config.yaml
dataset: "regions of photos with short descriptions (Visual Genome)"
image_size: 48
crop_scale_min: 1
vocab_size: 6471
encoder_depths: [4, 8, 4]
encoder_stem: "deep"
decoder_layers: 12
decoder_activation: "swiglu"
decoder_positions: "rope"
max_steps: 4500
lr_schedule: "cosine"
Rows from block 6 of the text decoder of a small image captioner, named by matrix and row number. Rows with one number belong to one neuron. Each number is 500 + 50 x the weight over its row's rms, rounded and kept within 0 to 999. All counts start at 0. Numbers have three digits each.
Before each neuron's rows are labels from the 100 texts, of 14976, where the neuron reaches its largest size: "tokens" is the input token at the peak. Only what is clearly more common there than usual is listed. The data: regions of photos with short descriptions (Visual Genome).
# gate: MLP gate (decoder.blocks.6.mlp.gate.weight, 384x128), inputs 43-85
# fc1: MLP up (decoder.blocks.6.mlp.fc1.weight, 384x128), inputs 43-85
# fc2: MLP down (decoder.blocks.6.mlp.fc2.weight, 128x384, transposed), outputs 43-85

tokens: "on"; "and"; "of"; "in"
gate.362:569590438432515618540446541549487489489459426505455548486405483485538486492501429573435529396467522517528582589482591507496590565
fc1.362:521522430454496579503511408512432485602465509458497479487441532426540436572380546580511481441490513506430590515483504468415528535
fc2.362:466464530453492516506598416520499535454470452516501485516540512466431518486511461471481457316543470481542550506545486490467425461

tokens: "an"
gate.35:499525508480475496472460569443500521512541473506586454510388490482550551463457519510480550456448588482428543508573519538576530463
fc1.35:521455406497496470459492428479439520465560614431468523525553567509413528524417539428541563535460466453523413480543520458501441428
fc2.35:491487561537547515561464490490536460493406541576381531430466465553535491492607403539515471488530480515469510516465451528526449514

tokens: "on"; "a"
gate.156:614524570534552534521497476513648445564521477579514427395505460407514494543493443533513491524479586482414562450500439475534540564
fc1.156:522567504559445524502527497524641435567501532619482465394497571430535463536572434500456465529498635479470522539530456517521483508
fc2.156:415516409569563508469536431482525529466523632440520444599410477526506453429511559445523511465477482514498517453548442513580507483

tokens: "no"; "home"
gate.227:424536507536495584548390494553532571513521523432518582514492511512522469544491432443497562530520542552471576556524457563461450486
fc1.227:572433440411475448472539472478564466498547551489495503408548429491502517401487528487451494493441488462482410583490518454511470590
fc2.227:522510454517507422481601532508495445496483557597464535497483450500489505517476463526514546606497401497449433567527597439598520404

tokens: "woman"; "man's"; "woman's"
gate.102:623622583456473559546548400521559505438458489537521364547517454483508473430529491390572517444511461468522565465496482525496484510
fc1.102:559573474533460398509415530490515579539436565542441445599590482482421531543416498523442556450562515519536516509582504520453526517
fc2.102:438487520511491464570538520618499536560448445408501538461583404494551510502571500599529522516519503536472482546521594491549428474

tokens: "next"; "attached"
gate.162:547396476477498534524484460427397482479534547463531569474527472519486587457480497540622506556488427542506542470502510443506533493
fc1.162:514530490429485444521558555514540504536512447463461505543561567544518525569549476448419519340504422478484543546512489481549449529
fc2.162:478488540503451518449464459510558497448533421566624425515430469374494431425508503470458451506425529544427477443503498495554517490

tokens: "of"; "stack"; "white"
gate.146:498468555523528544388488551539582430459480517596384507556493566544555491617405438501410509458573434420521506519492534504433447453
fc1.146:448515494516418459460474503552506482559527504534482515519536443410521530480556573551519454505413639368517389553556479518489498561
fc2.146:510369460457435577466455545487458501507559547549547464527484550489466526487529466578537458410568476515548508474452551560415545470

tokens: "of"
gate.157:606523568550506467480546532457581507440542528575558498628638500528511428513482562481456471558463515574580389546540461544426482517
fc1.157:497476557547452512460477468533616526378494470611536486562508533425518494440522557408522540553496497511536437531534465495418445562
fc2.157:552566465455523503533487418383476526529601496547519501497495542522442495491567478568629491504508466464480506565523476437393460487

tokens: "no"; "it"
gate.375:575462448421573521535411525527446484419542536457560581505593431470549385601519546438498541477535591584477535549533547497490454491
fc1.375:446504569487423562519601476579451571461488421433570494501485513473415482559538491573504555558465481501459513434648522504518491417
fc2.375:502500489535503510570513466474547506498427520567394497482522462481544395513527576543532537503544502405549445576630476489587574484

tokens: "woman"; "brick"; "chair"; "building"
gate.317:478528546565531558455484467439493436601466503451603426545563503447580493463423512500418489479510505499536505520546478529491564567
fc1.317:439444506545535500569484491540505530394621534436391530428516574505468540519562512558500503541539606476528537424506505502541452459
fc2.317:429505423457485491428554502376533548541513481516605542497405498447593474475521524473476525486448547466477509555570477488459526438

tokens: "<end>"; "."
gate.349:488458556506512454460616540530518469505536402453515510399457603486510543574455478459611479592519471412514464476522518404447622460
fc1.349:513488522553454409585446485468571538525435535410458439581497426486546476545532599470430522435455513514551470559526490540476368468
fc2.349:535465525482499491532456466428434496404511535439478442490416519434489532466506539444523499463473381597510519512604550501517426559

tokens: "on"; "worn"
gate.0:472517561512546530581530436525372427462557549482503550586603465466446495504461467531488471435517436523491493511571471572509514515
fc1.0:521483503552408501375548505454553538592426544531539489486447516401497534455537573427447460527541566451491470449356512457465451501
fc2.0:438460463535398484569482511519421507519448517497571564516528529553409490432484465519468430540518459523454510537429396517467393393

tokens: "on"
gate.184:437500443530540488470406592580490495507502449484429441419424495522476548442520465532596489575541465509506625487547487485496487474
fc1.184:481501570558473489584528460460561433464432550513576525424472501528420503546521479497437474420500523410557442494502504536517638482
fc2.184:461454446548585500390573406486449479525481473504592458406467543452590425437503573572504502572440523421451406437531514564504409509

tokens: "next"; "attached"
gate.316:444536454461562529594456529506491478502468543443478502470507625519592549341492495473482585515515499443438459480489616495473461391
fc1.316:547534564452423492478455484518522494517474475569526467546494351386423428635542481502508537482486506456522464538512457460517512478
fc2.316:468482528471482430483482474510519375536388464385482436461477510439533438513464633526484490446403487503500446544472475487488460518

tokens: "the"
gate.236:490559443532577458491399478505454487436488512446402477432523480587485437483471461492506473532461487476447470440581534537506468495
fc1.236:462501475448591509482501546624510461532531540545541476395457468466497489526557504582518423511556484530523517470418485497465471515
fc2.236:441532538534493476570541521556648471457611429542513478542390425525498469452530582496541550440491409547461510453413472432487446480

tokens: "<end>"
gate.6:539514510442539580524479497584552493567572585480551581507501506423597487464475575526487543511571601471512530466571407520425505540
fc1.6:432491507589499409543452511432456534490456419459507495476519494526442512480572441430439570498533339629551465572464528504581490533
fc2.6:527407520545493452540560626416548565541432561423525450438530452500475496531501466500443527498561397527500464415575454452508488443

tokens: "some"; "patch"; "bunch"
gate.350:574584440416481580544498540468454521557412488433578473458595462524520492437456439516530504446477480558415489520468480476515417476
fc1.350:558423535571504432458566475498568541422555550579455461535405496478451449490511545492519453590500580450568510446457470482512554546
fc2.350:625584610481587479495494495467460576464596563519514511502477421459557523542491458532512467492455580554540466536480474520662560605

tokens: "the"; "of"; "a"; "people"
gate.296:577580462405481558611449480466469490474454495547565435534413500507452427433547521434465569519540407554528540534376500397493474517
fc1.296:452581518451482536512429444459479487498555435548490468516399546490463521503454436535459501449525467500495500556538441373483554583
fc2.296:416517536395435579566427422497484505544475386526563533554517476411518502439540557451512486482499484573483503482516493435371514531

tokens: "bunch"; "stack"; "group"
gate.330:449426548533532615596511524507551453466505453538540545499528462470536460509534592491449573483527449621528396443441449390486486487
fc1.330:444552432512567454468458470603583454482429406494544566509428410500526553487370466458505558552490445487532596448453494475489452524
fc2.330:492543424459465451486393539460412584440488531450500557599484481509584470526495511487408462529591489474462558445510431408472491445

tokens: "no"; "of"; "without"; "are"
gate.12:553481620508484505574446597454531544541520443481501497490497506442507530505447507574575528506552555507552630468450534506444450486
fc1.12:596454473523472510511555581544483560536538588553468395484512556563500430452597558391475486501496536499515462536545505532551536513
fc2.12:509524513513546510440576566599438486490619511568559416517537420518477514489467460504464510613474479497428435595535504535581541434

tokens: "blinds"
gate.36:423510522509492526425624563514586449457520551578538467554546523488531544502480521445545487436556408524574454428508579435489557481
fc1.36:509559517465563492528553568558534475574411490545534509537481560507485477537549457520399556526505495570617475497506629504464494479
fc2.36:519528544502481513516428484573563461513410501455472556499471534514445512456544558468586499454529495444474444548512561507537508467

tokens: "next"
gate.344:530354577446479485475478488478443477467542513531483490502462485588557493459400549578477534516472467561515504464521537514484522420
fc1.344:553509480448441543461482493507589442592455527586435492538521541460404456534468410445472455463550446500452483525545477566536537511
fc2.344:517582440417452533448502518475623496541545486494469433555518519452463496562447556454520485522522498425515558490585547452630539451

tokens: "next"; "a"; "black"
gate.67:516519484528463471469440532601469500487538462468470473491499573447511520412511584512592577531451526478522497470419456378445511436
fc1.67:511535436488435539496477608538472460534472551484519533501527474423491556519449528524464501579445529470573480553408495514460510492
fc2.67:567490460494470514468486576556586488516511445489462492563486468436491423517447493450495524497506528435450530517539607487483477488

tokens: "next"; "food"; "fruit"
gate.335:578548556498530434563487469407504512450553542517486402414459570472539449469481528466494559546506463413452487470579428524494506473
fc1.335:539510386590515533484480487487570476492532503467511372429414562470580517472456562502454559486549495488453507453508440528556425515
fc2.335:434490526493585577500565610399512503479541530576604550534525500529451536482622514465544481465437533532527410579522359513485520424

tokens: "some"; "the"; "two"; "four"
gate.50:515544501453529480650472460475497506474495473507552548535572526472446380460515417481529557469466434570450484558537544511483482509
fc1.50:464524469483536526406595555579556492539479516489449439417424466508605568498517584548433485524630604472500525528418461572534542578
fc2.50:617535531499511498573526552418593460490439556507451511530517475407530518527555425549476547404424541547450552535513540575556517610

tokens: "woman"; "girl"; "top"; "plate"
gate.294:577467563550473462503505460399638516516377478486397502462496467534424555542484506556463512472552442465403545469511572535496570395
fc1.294:464424569432545474489537500531433492430550579491488497569496509339441474490507537433505460410466491544579412501478498568513475499
fc2.294:469416545503505484466534461482476433587485484535579399504476491522492488471459445456512467471495512501522495461469376451523451539

tokens: "next"
gate.346:507536526488472480519575503602484493501498479587542531422445533477496494407444500378528571460564547532507501445477522458507567413
fc1.346:518493554572453516476532487471559572372469455439517526533499495478515481588514473440495546526573466558474385557506541528422554511
fc2.346:449504522527406490534550574465541550514647512559516446573603590569430548490531486496445534520517518526450485420421494495445599536

tokens: "person"; "out"; "in"
gate.381:448475499484493499572562512507519508396432528487576531492487513551462502547568507526496473494405507484515505562550425421539539484
fc1.381:479551497438482497375510491484445481536491555623460481502557456466565455557506456574566449478535488519422477367447513528451490447
fc2.381:549475523479501532488452592526378450590498520447474452446507474527531492507582421536479520532467447498560420523468475542428465518

tokens: "no"
gate.268:462514471518509483527489543504471532469555454414572555522498573481456476494469452521551483489484523571415523450466561429409462462
fc1.268:535423498496522537479553499531431497496396528509435400535550403550479512536550537598467530524482521412495499529487500501606502604
fc2.268:473538511509582497483533491548466467471505600529558482544447469438448437513463605481489461591480522543451473507477533530510489473

tokens: "person"; "cat"; "dog"; "no"
gate.134:519445553517499449505464538522506441426462502514481581538500595416483523513585404520478508453520502519605498554454468418484427546
fc1.134:599564608448512527467473518383526432557505452524481485516477464450517494578545477473510468466435520479509479525460528543513534564
fc2.134:470433435535583445460508501549466409511435497492546436446518564466580493502554445603462469528466451408511460474519472540496489511

tokens: "next"; "attached"
gate.103:536411486444532515459476446528494538506433455535471457440455567498466501405504471493497479489541548491538534407450520428494438540
fc1.103:472488434496603576417500473521492522618523443469569520499499429446520525441573499505457484497501496496416532467525535520545489532
fc2.103:489476487545473477617535459475520458579470410569577411555466526537554551491516495575485450452498607574487544436480525466536487555

tokens: "an"
gate.337:533483581572552509506570518514484540486575506487540478557422449437543530453416585434534497544537570510482637460359560543520501532
fc1.337:523394477496461527489483521458473565521505491532523494580452503406402481486473570445498565515541524622461488536420581603571498557
fc2.337:461547486500472507538458504549484457464514553483447607472566438449447544392474574496415529490455403582476459444544470546471551365

tokens: "on"; "stop"
gate.79:525484449536516416511510525527529515518635478407546542390467533531521456507433583498505534399458484496466573586487413557433420551
fc1.79:417479528553450523495546502478625494540464469495519546384526564549502499453538535577504470505457460473537495538537547504481549523
fc2.79:471472523517535564448535499550513513402471532494541492380523531472514418518548561590378524528568520474450557484560492539505462475

tokens: "an"
gate.166:464559562495508464472417532493455509490427527486670545498495448580527491457463473549467412461460474538513489511494565474549532630
fc1.166:522388465563479499490582466565549468511539476507397494509595574529547546524434557482503479563513520447546541519503431509432451504
fc2.166:486568445580467574523496441461493458541451512447479467495529470557481535419494423603446535585500466508607602384524454467499555462