config.yaml
decoder_activation: "swiglu"
beta1: 0.95
gradient_centralization: true
lr_schedule: "cosine"
Rows from block 7 of the text decoder of a small image captioner, named by matrix and row number. Rows with one number belong to one neuron. Each number is 500 + 25 x the weight over its row's rms, rounded and kept within 0 to 999. All counts start at 0. Numbers have three digits each.
After each neuron's rows are labels from the 100 texts, of 14976, where the neuron reaches its largest size: "fires on" is the input token at the peak. Only what is clearly more common there than usual is listed. The data: regions of photos with short descriptions (Visual Genome).
# gate: MLP gate (decoder.blocks.7.mlp.gate.weight, 384x128), inputs 0-127
# fc1: MLP up (decoder.blocks.7.mlp.fc1.weight, 384x128), inputs 0-127
# fc2: MLP down (decoder.blocks.7.mlp.fc2.weight, 128x384, transposed), outputs 0-127

gate.30:496489525480498529502491527489521472568482552505475507534510480468507476504474512533491453515494481501506520534515527534552518531451503501460496504494527485477518462479482503519489479496513495527507463483467488511486516460523517511507538494529488499506497530477490477513502494480553517468483450519504496439513494499503539483530488507466514544491519479533501552485550487482523454491453
fc1.30:473486487466507521529430492522472500503493484454535535526505508484485529506518493504523443452489513517478523507511477501480495491482488514548534515443452519467534532506486522525517515485484516497466503531556478487451503497512536466495474501496525501501533530497538520531523488497502492505506537500499468558457455523510543524500495490537482507508501502490528507492464492489448493499497
fc2.30:474500462474521506495495470453533499500504533475483467505524474507500493508480506513487467454475491519527545512492519515474576464496489513462533492506488498482459464487453531464497508518491488445516535478490525505516493504449523543510506474493504476557537476504499546469459501518518493538502499534500501531498502548534503533462518456509495476473484495487519466482516482482502492483516
fires on: "with"; "of"

gate.294:549508507515499521513520522508498472526484482513543499466501569504495486519488552483474519481501491494468512510502523518550450437459518509447492479512476467539491461503513496515479507480496489480504455478494488505498489518494563497516469511497450497500466486518516500450484490520504523532499499480501474473520516476484527503517500523494495550449509477527450509447475464521491505493518
fc1.294:508467505524507502488480521479514514491518493496488489486510530483482491490502532443511475473550507510491527475509541514467542460502507475495513470494484515531511515481494478511497501517525489505486484492464488506533498517503508538536480511513493487483443496554507477520489515555567522495503516466511457539493536558446525521496494515521527483487452494511485455560481530520508532547506
fc2.294:511511486547489508510446493534470520481522480494491505512499469537507518503461496470486488496476476517505504456479543488478491481482491497472521489495446539467498478496522453510542492526462463479486500491460526541519522505497498489477498488539504451534476496538515487487482470522509523533530554546482491456517497469493518489516501488528506521506557533540492526509522520496530506436522
fires on: "parked"

gate.115:556479488525456520512479542509491533494471485509513498498472507568534493536502440512506483498493535470494529495501496499478532502514501515501498485506463500513476480487518514516498488496497510531515492483447492512485458491507537512520446492513429497482480459531491523435504486524506461465540519525510492466519486498469516500540460537484499533475474512503506478564495511519496515485519
fc1.115:505513490464512487490514472512509446497501454497484479447459511465480523484496492494470498437509512546494502503463463486494538488477480505484528503479502529537470528478507531539507470518513512525569531515497494490469511471507497567495476482472524482451535511520514476493493516531475496475517481505503536482510513491507455482497488512489519550433497493501484527491523486528475463517514
fc2.115:512477512483499524516491464483485459510552490496479527499478470505499490515533538488496463515493484522507479522523510530511541466496490477481475529520511505515479533480506543499482499524524506511511529494455486480542492473509483487548489492499498433460532494511510529468414441572493482469477516514505457508511522493518497497518471499522523542523516479510504470509513543515467502498514
fires on: "parked"; "blue"; "driving"

gate.301:486510498496465522513509454477526487507551491487477519510491567498505459498516550513514492484469540486511498517520461523493523500485524533461523592500451519530470514492508495486529510536566506515499494502506517485496485490534497494448515501520532501487512452513443467471478501521506506514506457499496521487512531505490519487523502448465465489483500521486485537492479522485498505518488
fc1.301:533462480525485524531511484471517495468482536495502469507541439510507486493482491541504511492496504508527522493529489479588520537474491484569516511496462497503523517466504457547501476531517495536531499522518489497522469488431511488540464522529520513533518514537531520508519485483502483535494494484505507486538518524492505500455504518511523467531489506514536476495524499479488514483486
fc2.301:475503465519532490502474490464484506555538476485482458502539492516534488520471514534523590470499520514479508533475466502511522531483489468508510497498530521528495523488523483468478473482475508500501509480495471483498486501481531496510528468488507475494513551515531519522480529473499467533524497463463457521472475521493534520473487552533513512510493519498507467527517492511477431476502
fires on: "with"; "the"; "in"

gate.299:494484507502504474503503529440524472477549487489468451522475504501464473494526465495505478526496530496507525468513500473464490492486485503497457507520537498502512515430503487511495457547461487506505501525511507545493538501490503474503509475506507506506465529506454489513515511494512550463539512539487506517476488515516504520494542515474497450473502516452461535540471531464526540466511
fc1.299:502525479534505516496515536468476464453514484499515484527497500455500502524467481496489512510489469492516535501495474494529480509537466559514480548496500499476567547493504516530495487512501498488499516493513546481483512533510500496487531446510510446488501500502465499507536526473472458489484500499534524577496486511518486505534486505502487517472524482463476537515492545528515524560516
fc2.299:493507500521541496475525481528502493496501488483478497459481493511474473502522511490453498506508500464555528505466525482522523486484476486512503548499493486427499519502489480518478496506519448459506466497472505527478535480537495503483498432461529565463462468506493503526483529465467504517489479534508465515489491549526502535537490517491510536453516485514517496486482538497498516534498
fires on: "with"; "has"; "motor"; "on"

gate.337:521518525506532475541511480498462494544528502495484464495524473498532527521462503490503515504495492524528552517519517505471507549505458530533523499508489520489566501521501492444510470530509494485479501468523482554497495515522499481499500511492492517480520503516552518478514471487448527561494512541457516470485455467493528501516506473489476472505469475489464500498448461517521509482510
fc1.337:533524511482528526478517515478504496526512509489485503514501529485486480529518486518492523524466498461494452506447499507509493516499542469565510478507547508504482480472494513475528500492472512509542477523495507506497477474502532480531491490465462472457542458533533504475516527518467480500445513522496545475487471535547514491495507487505491538484466473498526559491524501526437517516476
fc2.337:480500522511551507530528464474453488500502490517533501489471527487496457476429469498502502520511503492490480474444503515534513508507520523475502498484522494492481464500511481552485495499477510486519497497494503512483486521487449490483523519518505496474506465516483521489525498455563488514533546551489530499462467519499547466508486503484496507549455513520457523500553513491485510547533
fires on: "with"; "in"; "over"

gate.252:525526499508526528475481508502490496495501498501503490503509503559475532499527502505515537493528544541489476477535461499503563533513520549525487512493504484510504484481496555484481486502524506484511554533467490515558488534474449513514464443500532491482496478484483518511492474503507501518461509505493524482463521500521440492493512485509509454486545528520493523487482486522557550524505
fc1.252:489501487491502487521495522502514529514493515495472531515487508463489470467471542487463471537471511466477553486486506504477482481490476476441502486521497504495461496493481466529521486510463465462496465488546542488476524504525530506502541536509510543495490466496450475506460505512505514487514489517518469481547483489475551525453484515444485524503460502478491499461491532470501463482467
fc2.252:493477464480473485508511514489498543503486484483517494465522528480510489533483528478448513501512485491520512458481465471557453486501513527476486453508498489536461516442536474515491486457486511480474482509528505492503480487508503516508520547537496464554506459485499479520497480500486501474543486481523492463570524524466550519520523476488488485494483501495491532501489465518467516535468
fires on: "on"; "stuffed"; "the"

gate.47:529475496528514526494497484498505491530508522473469437491491465472521525472529483461515517508519547500491515507448530507491510460532459537450548486494453486510511488496515518474503492529502508497505504507487521484494576488537524497502513495538468490489525487499510491435536545462487541488511487525479480504487522519480530488521556459529485500473486494504500512480446505485523480493497
fc1.47:473484479469444521498480486514521494450491482480474487501483505535490525491535480526468488460517518490517485518521460500514542518482500457530503522549489498507513526501481508450482501499471530466492508466533498524553515495510543508486479486532520542521493496522527508521482459495487494530545495513489555528527521524494531526509491523476548531520497516467522488467479480481503485445555
fc2.47:515516502493501457470486502513525546499517533502504475483521439489496544472494523515510528500495525507523505482480485474480521433494501479507578549529509491489491526518455524452495491489489503544528522496549493494495489500505494489518542453498478489471471498511515516471513511504480469520496501521535537485541473537494478500483433488469520483544510507512501516491487462534503507510454
fires on: "parked"; "sitting"

gate.144:527496494504504503488505478499505529476494457483486500536541474510459527509508525543515516492477463480522518474469484512511506498510482432538466527455505534531506496476481502530552490503496561504499489483483494457515508503506483524528522522521486456509477512501502448496494513519513476512527506558503471506501500517554549506543503509471466450496491536509452483520485517501503539518546
fc1.144:544515513482502488459440491493528509473512487495501460480477535498503499527482508512527493507504492502466510521493516529442518475483496514549478484471473481493524448505524445460499462529483501477510471511484526512463463489548472484482498475498521544517501530505580548514528502467509478520515536529512511523529486474494549495530485500472491509536510525509499528509490516531473489495484
fc2.144:524549473467483541524509481496558485466501509484545489491504521513485519492503502509473489510529536512494501483510496512497467494522488526472485510478513525571506465529492519486496455527503520493462487492535514512515497500526539518475524558525458523519518528506526514445510482490547485517499511473514484446495490447451529491499507468492519478542524495542481479513513493485538512548494
fires on: "on"

gate.370:512528497474542479530451484505470502492489493493496481486468498459480483522488523477527484441525536516543496532485466485522488482540513502539537548500494500520536482487511499529509468516500554476499477518454560511519493519494509510492544479506517503463503514494507506494488500514486448478504504494466518524431512549551492505540491495461501506511522502488443493476520478505463499479484
fc1.370:456512492503473536480520475443560461512520494488520523470512478537537537492510471535451509526517501511462503465510524452494518524478474506522466517543487488487499495509454502469509517458516458531504470521516462498503522466527479476481486497477495524528484503485504500487491513495511545518529501461527473487487563486487469519476495515465516545485475504494526489486468533479528500489523
fc2.370:544455493499470494456527477480456452485514485492508527489519545494518506519531493458453519491509499486474500499493476501521498502478527468506490476474523533506493476524473506420466506481521518525516469536480492568554465498502483488519497484511476503498473501524542469463503513481492550487501493519500491503471541513537517452518498548495523530512473471497497473501508530507508499510467
fires on: "on"; "a"; "by"; "of"

gate.306:495521512508450507490495479484520494472489482496504511570481498492443468491462526458476529537497517494477462459483532470516521499518494456496482509516492508474511510511459496430530480538494490459474461477480499499547524494539539557501498510524517481514488453490494508498481497483483502528492492527498526495528516494545578499478514497508512487515491505480492496521480489479544491463504
fc1.306:427542504507508521448538502476513504499536469509503507474463513451517506483490456476487473500518498494497491508492508506506488497514516462470489549522445525478487491522502476479535540521489520531477497498514476514548506500470518465519516506494512480501544438529520504500521476511462479503526538498459431522476487486506477529486497501520467507524546490500483532496488498469459482524521
fc2.306:502491522507512468499500508533525485528474535492448501495508544537498513549539490518474472490484525494521521537519484467488494505547490522481478504483532459511467555485499502485500497513523471497515473570466526463497518534496504505536482464465515493470483465510492536435506486527565525473480458549523478518515473515493495485485508509510476523477530510476491497473509533487491486491518
fires on: "with"; "of"; "flower"; "is"

gate.181:509461495504520522525487515523510465494543512501502448547511480435530517476525483519522502494501517485443509505479512482527484499522514496519483522521508494482502466541531532497490520508498451453474520422487435487510489491517458511468520496515502509474492501463493522516516520493515540504462495514492516514491495491470496546502496503530421477518516456519541507487502493521497482521527
fc1.181:511516484495493502525510489497506491472511522524504520516524568509472542509519492494452493463472496521514527526492480493474542462456492497457493510538461499490528488471424490539520500514534473501489492473522490463539523480523492464473507481503492532520480506528449518486541492528477451450534438483498485528526519524503497503498508510494542503494517488511540517476484541499514511514503
fc2.181:490517519468532479485499501500488472544487535477495489532598481500503517527518523534470505505513462517493519504483513457507524537536485482519490495524457458485554528489521475487485520487540472506483490513528516496501499493492498480474463506481460509468475440483506462474511489497499488500531510498511486529489496448468492515476453529502485508481517468448483507541521498514443501497494
fires on: "on"

gate.6:468496532508445486487452489483487478518492517481470513459514497468553507515519528526464503552484505484493453542510503487490458468462501530531498508519506509517520498503498541515517498445492487480489452501509539498508488503481548508518519468472527483495479473530520481477484535492480446488507504522493479475473480487530490501520521523448510506468475527467481498501539510488470452461465
fc1.6:523472466482533542552496526519496517499508463505515508529499498542485508551493466482541455466496481518540541456519544474516494554491506459479489534458485517500508510502485508504480512488504453522496532481491466534504525508509466496514471506513561523496553538478472538480492491500533529491479489503498515544485501516464510485466474488494469464519508515512534514505502487511520546491502
fc2.6:510513517539477532480442492513496515539482500492512497520492508494535482461512503478475502483487524443429507499462530533525484481508493506550530511570513524486505484482480513546486492481517513516541479511524471513515504490480475521544517473508500456514514522514497522521493493493474475529537506458464513509519499529504488516479524515511510511543506472532510476499454510534492432491541
fires on: "with"; "is"; "has"

gate.102:565487480503481477458518467529488518493565532528523521494521487478506474530494473531531498462458486488472537564476513448507534520520517504543538497495518486502552494506506524505474500525512500491500439496479506517525486462542511475509504473492486535507516510508520523515539521508490483513498472527527497474487466521479525487492475572481465507530507496519508499531492499513501468500512
fc1.102:521512483553479481488532490528542496446551465490474508501488522525473461561506509525518516483475516495518447530495499406507497523504462485544496501498521491520533488487503507521455520530482503463494504490526538545489496465538505488493505514455438506505517499521521539497504512485467482479480480503483508482487476542504505509461500546474476512501494515492514500476487502491503488508522
fc2.102:480499544507520478538519447506453503474530508499458517471465525474530481481471529464498496549510500484499506481487506470506527518499498494490533505523518511439515487505501503503531505485502506505534533493520510502502546478491450543478498513467493474507473499463462520523463527456516511490472488482502511520473512490503497442490469476476526495479560505515463493543449522501520529485552
fires on: "with"; "dark"; "large"; "round"

gate.346:486491501534513491527532531535502506509533464491460467483517509445518496492496482526521499467499511486492515498501545488519494502568516485526494497487550530520476499517531500504497512515502505496471540491480496469515488553504502509501521514454482494472476515486544438470508488486466506523486468527482514527476463506527487524487481508497465491483513499537503475553430539510468462554524
fc1.346:547520522480492517483469465523523494510529490483555537453481492529475493467505504487443482503505489483545525491468474489481501491465497535507522481486461487496494511479486497495479488466467515512502486505515530500490503496522503488464499519517498561531490459506498502501523447497527494524554513502504544506519507474505508485492518509537544564477501500509511456493548480556500519434512
fc2.346:473494509462491501494480493552519510545523474495494509535551490483526522485543481500497520540506537511506456490515540501486510453513535486525447492481485506565506500528514528535455514537483521504494474530535479479493495515468510453464538524509517492466507496510463511523510521517515517507489494496493501506497508449471457490504472506503517475548520518480490489514486481513480451498570
fires on: "on"; "wearing"; "of"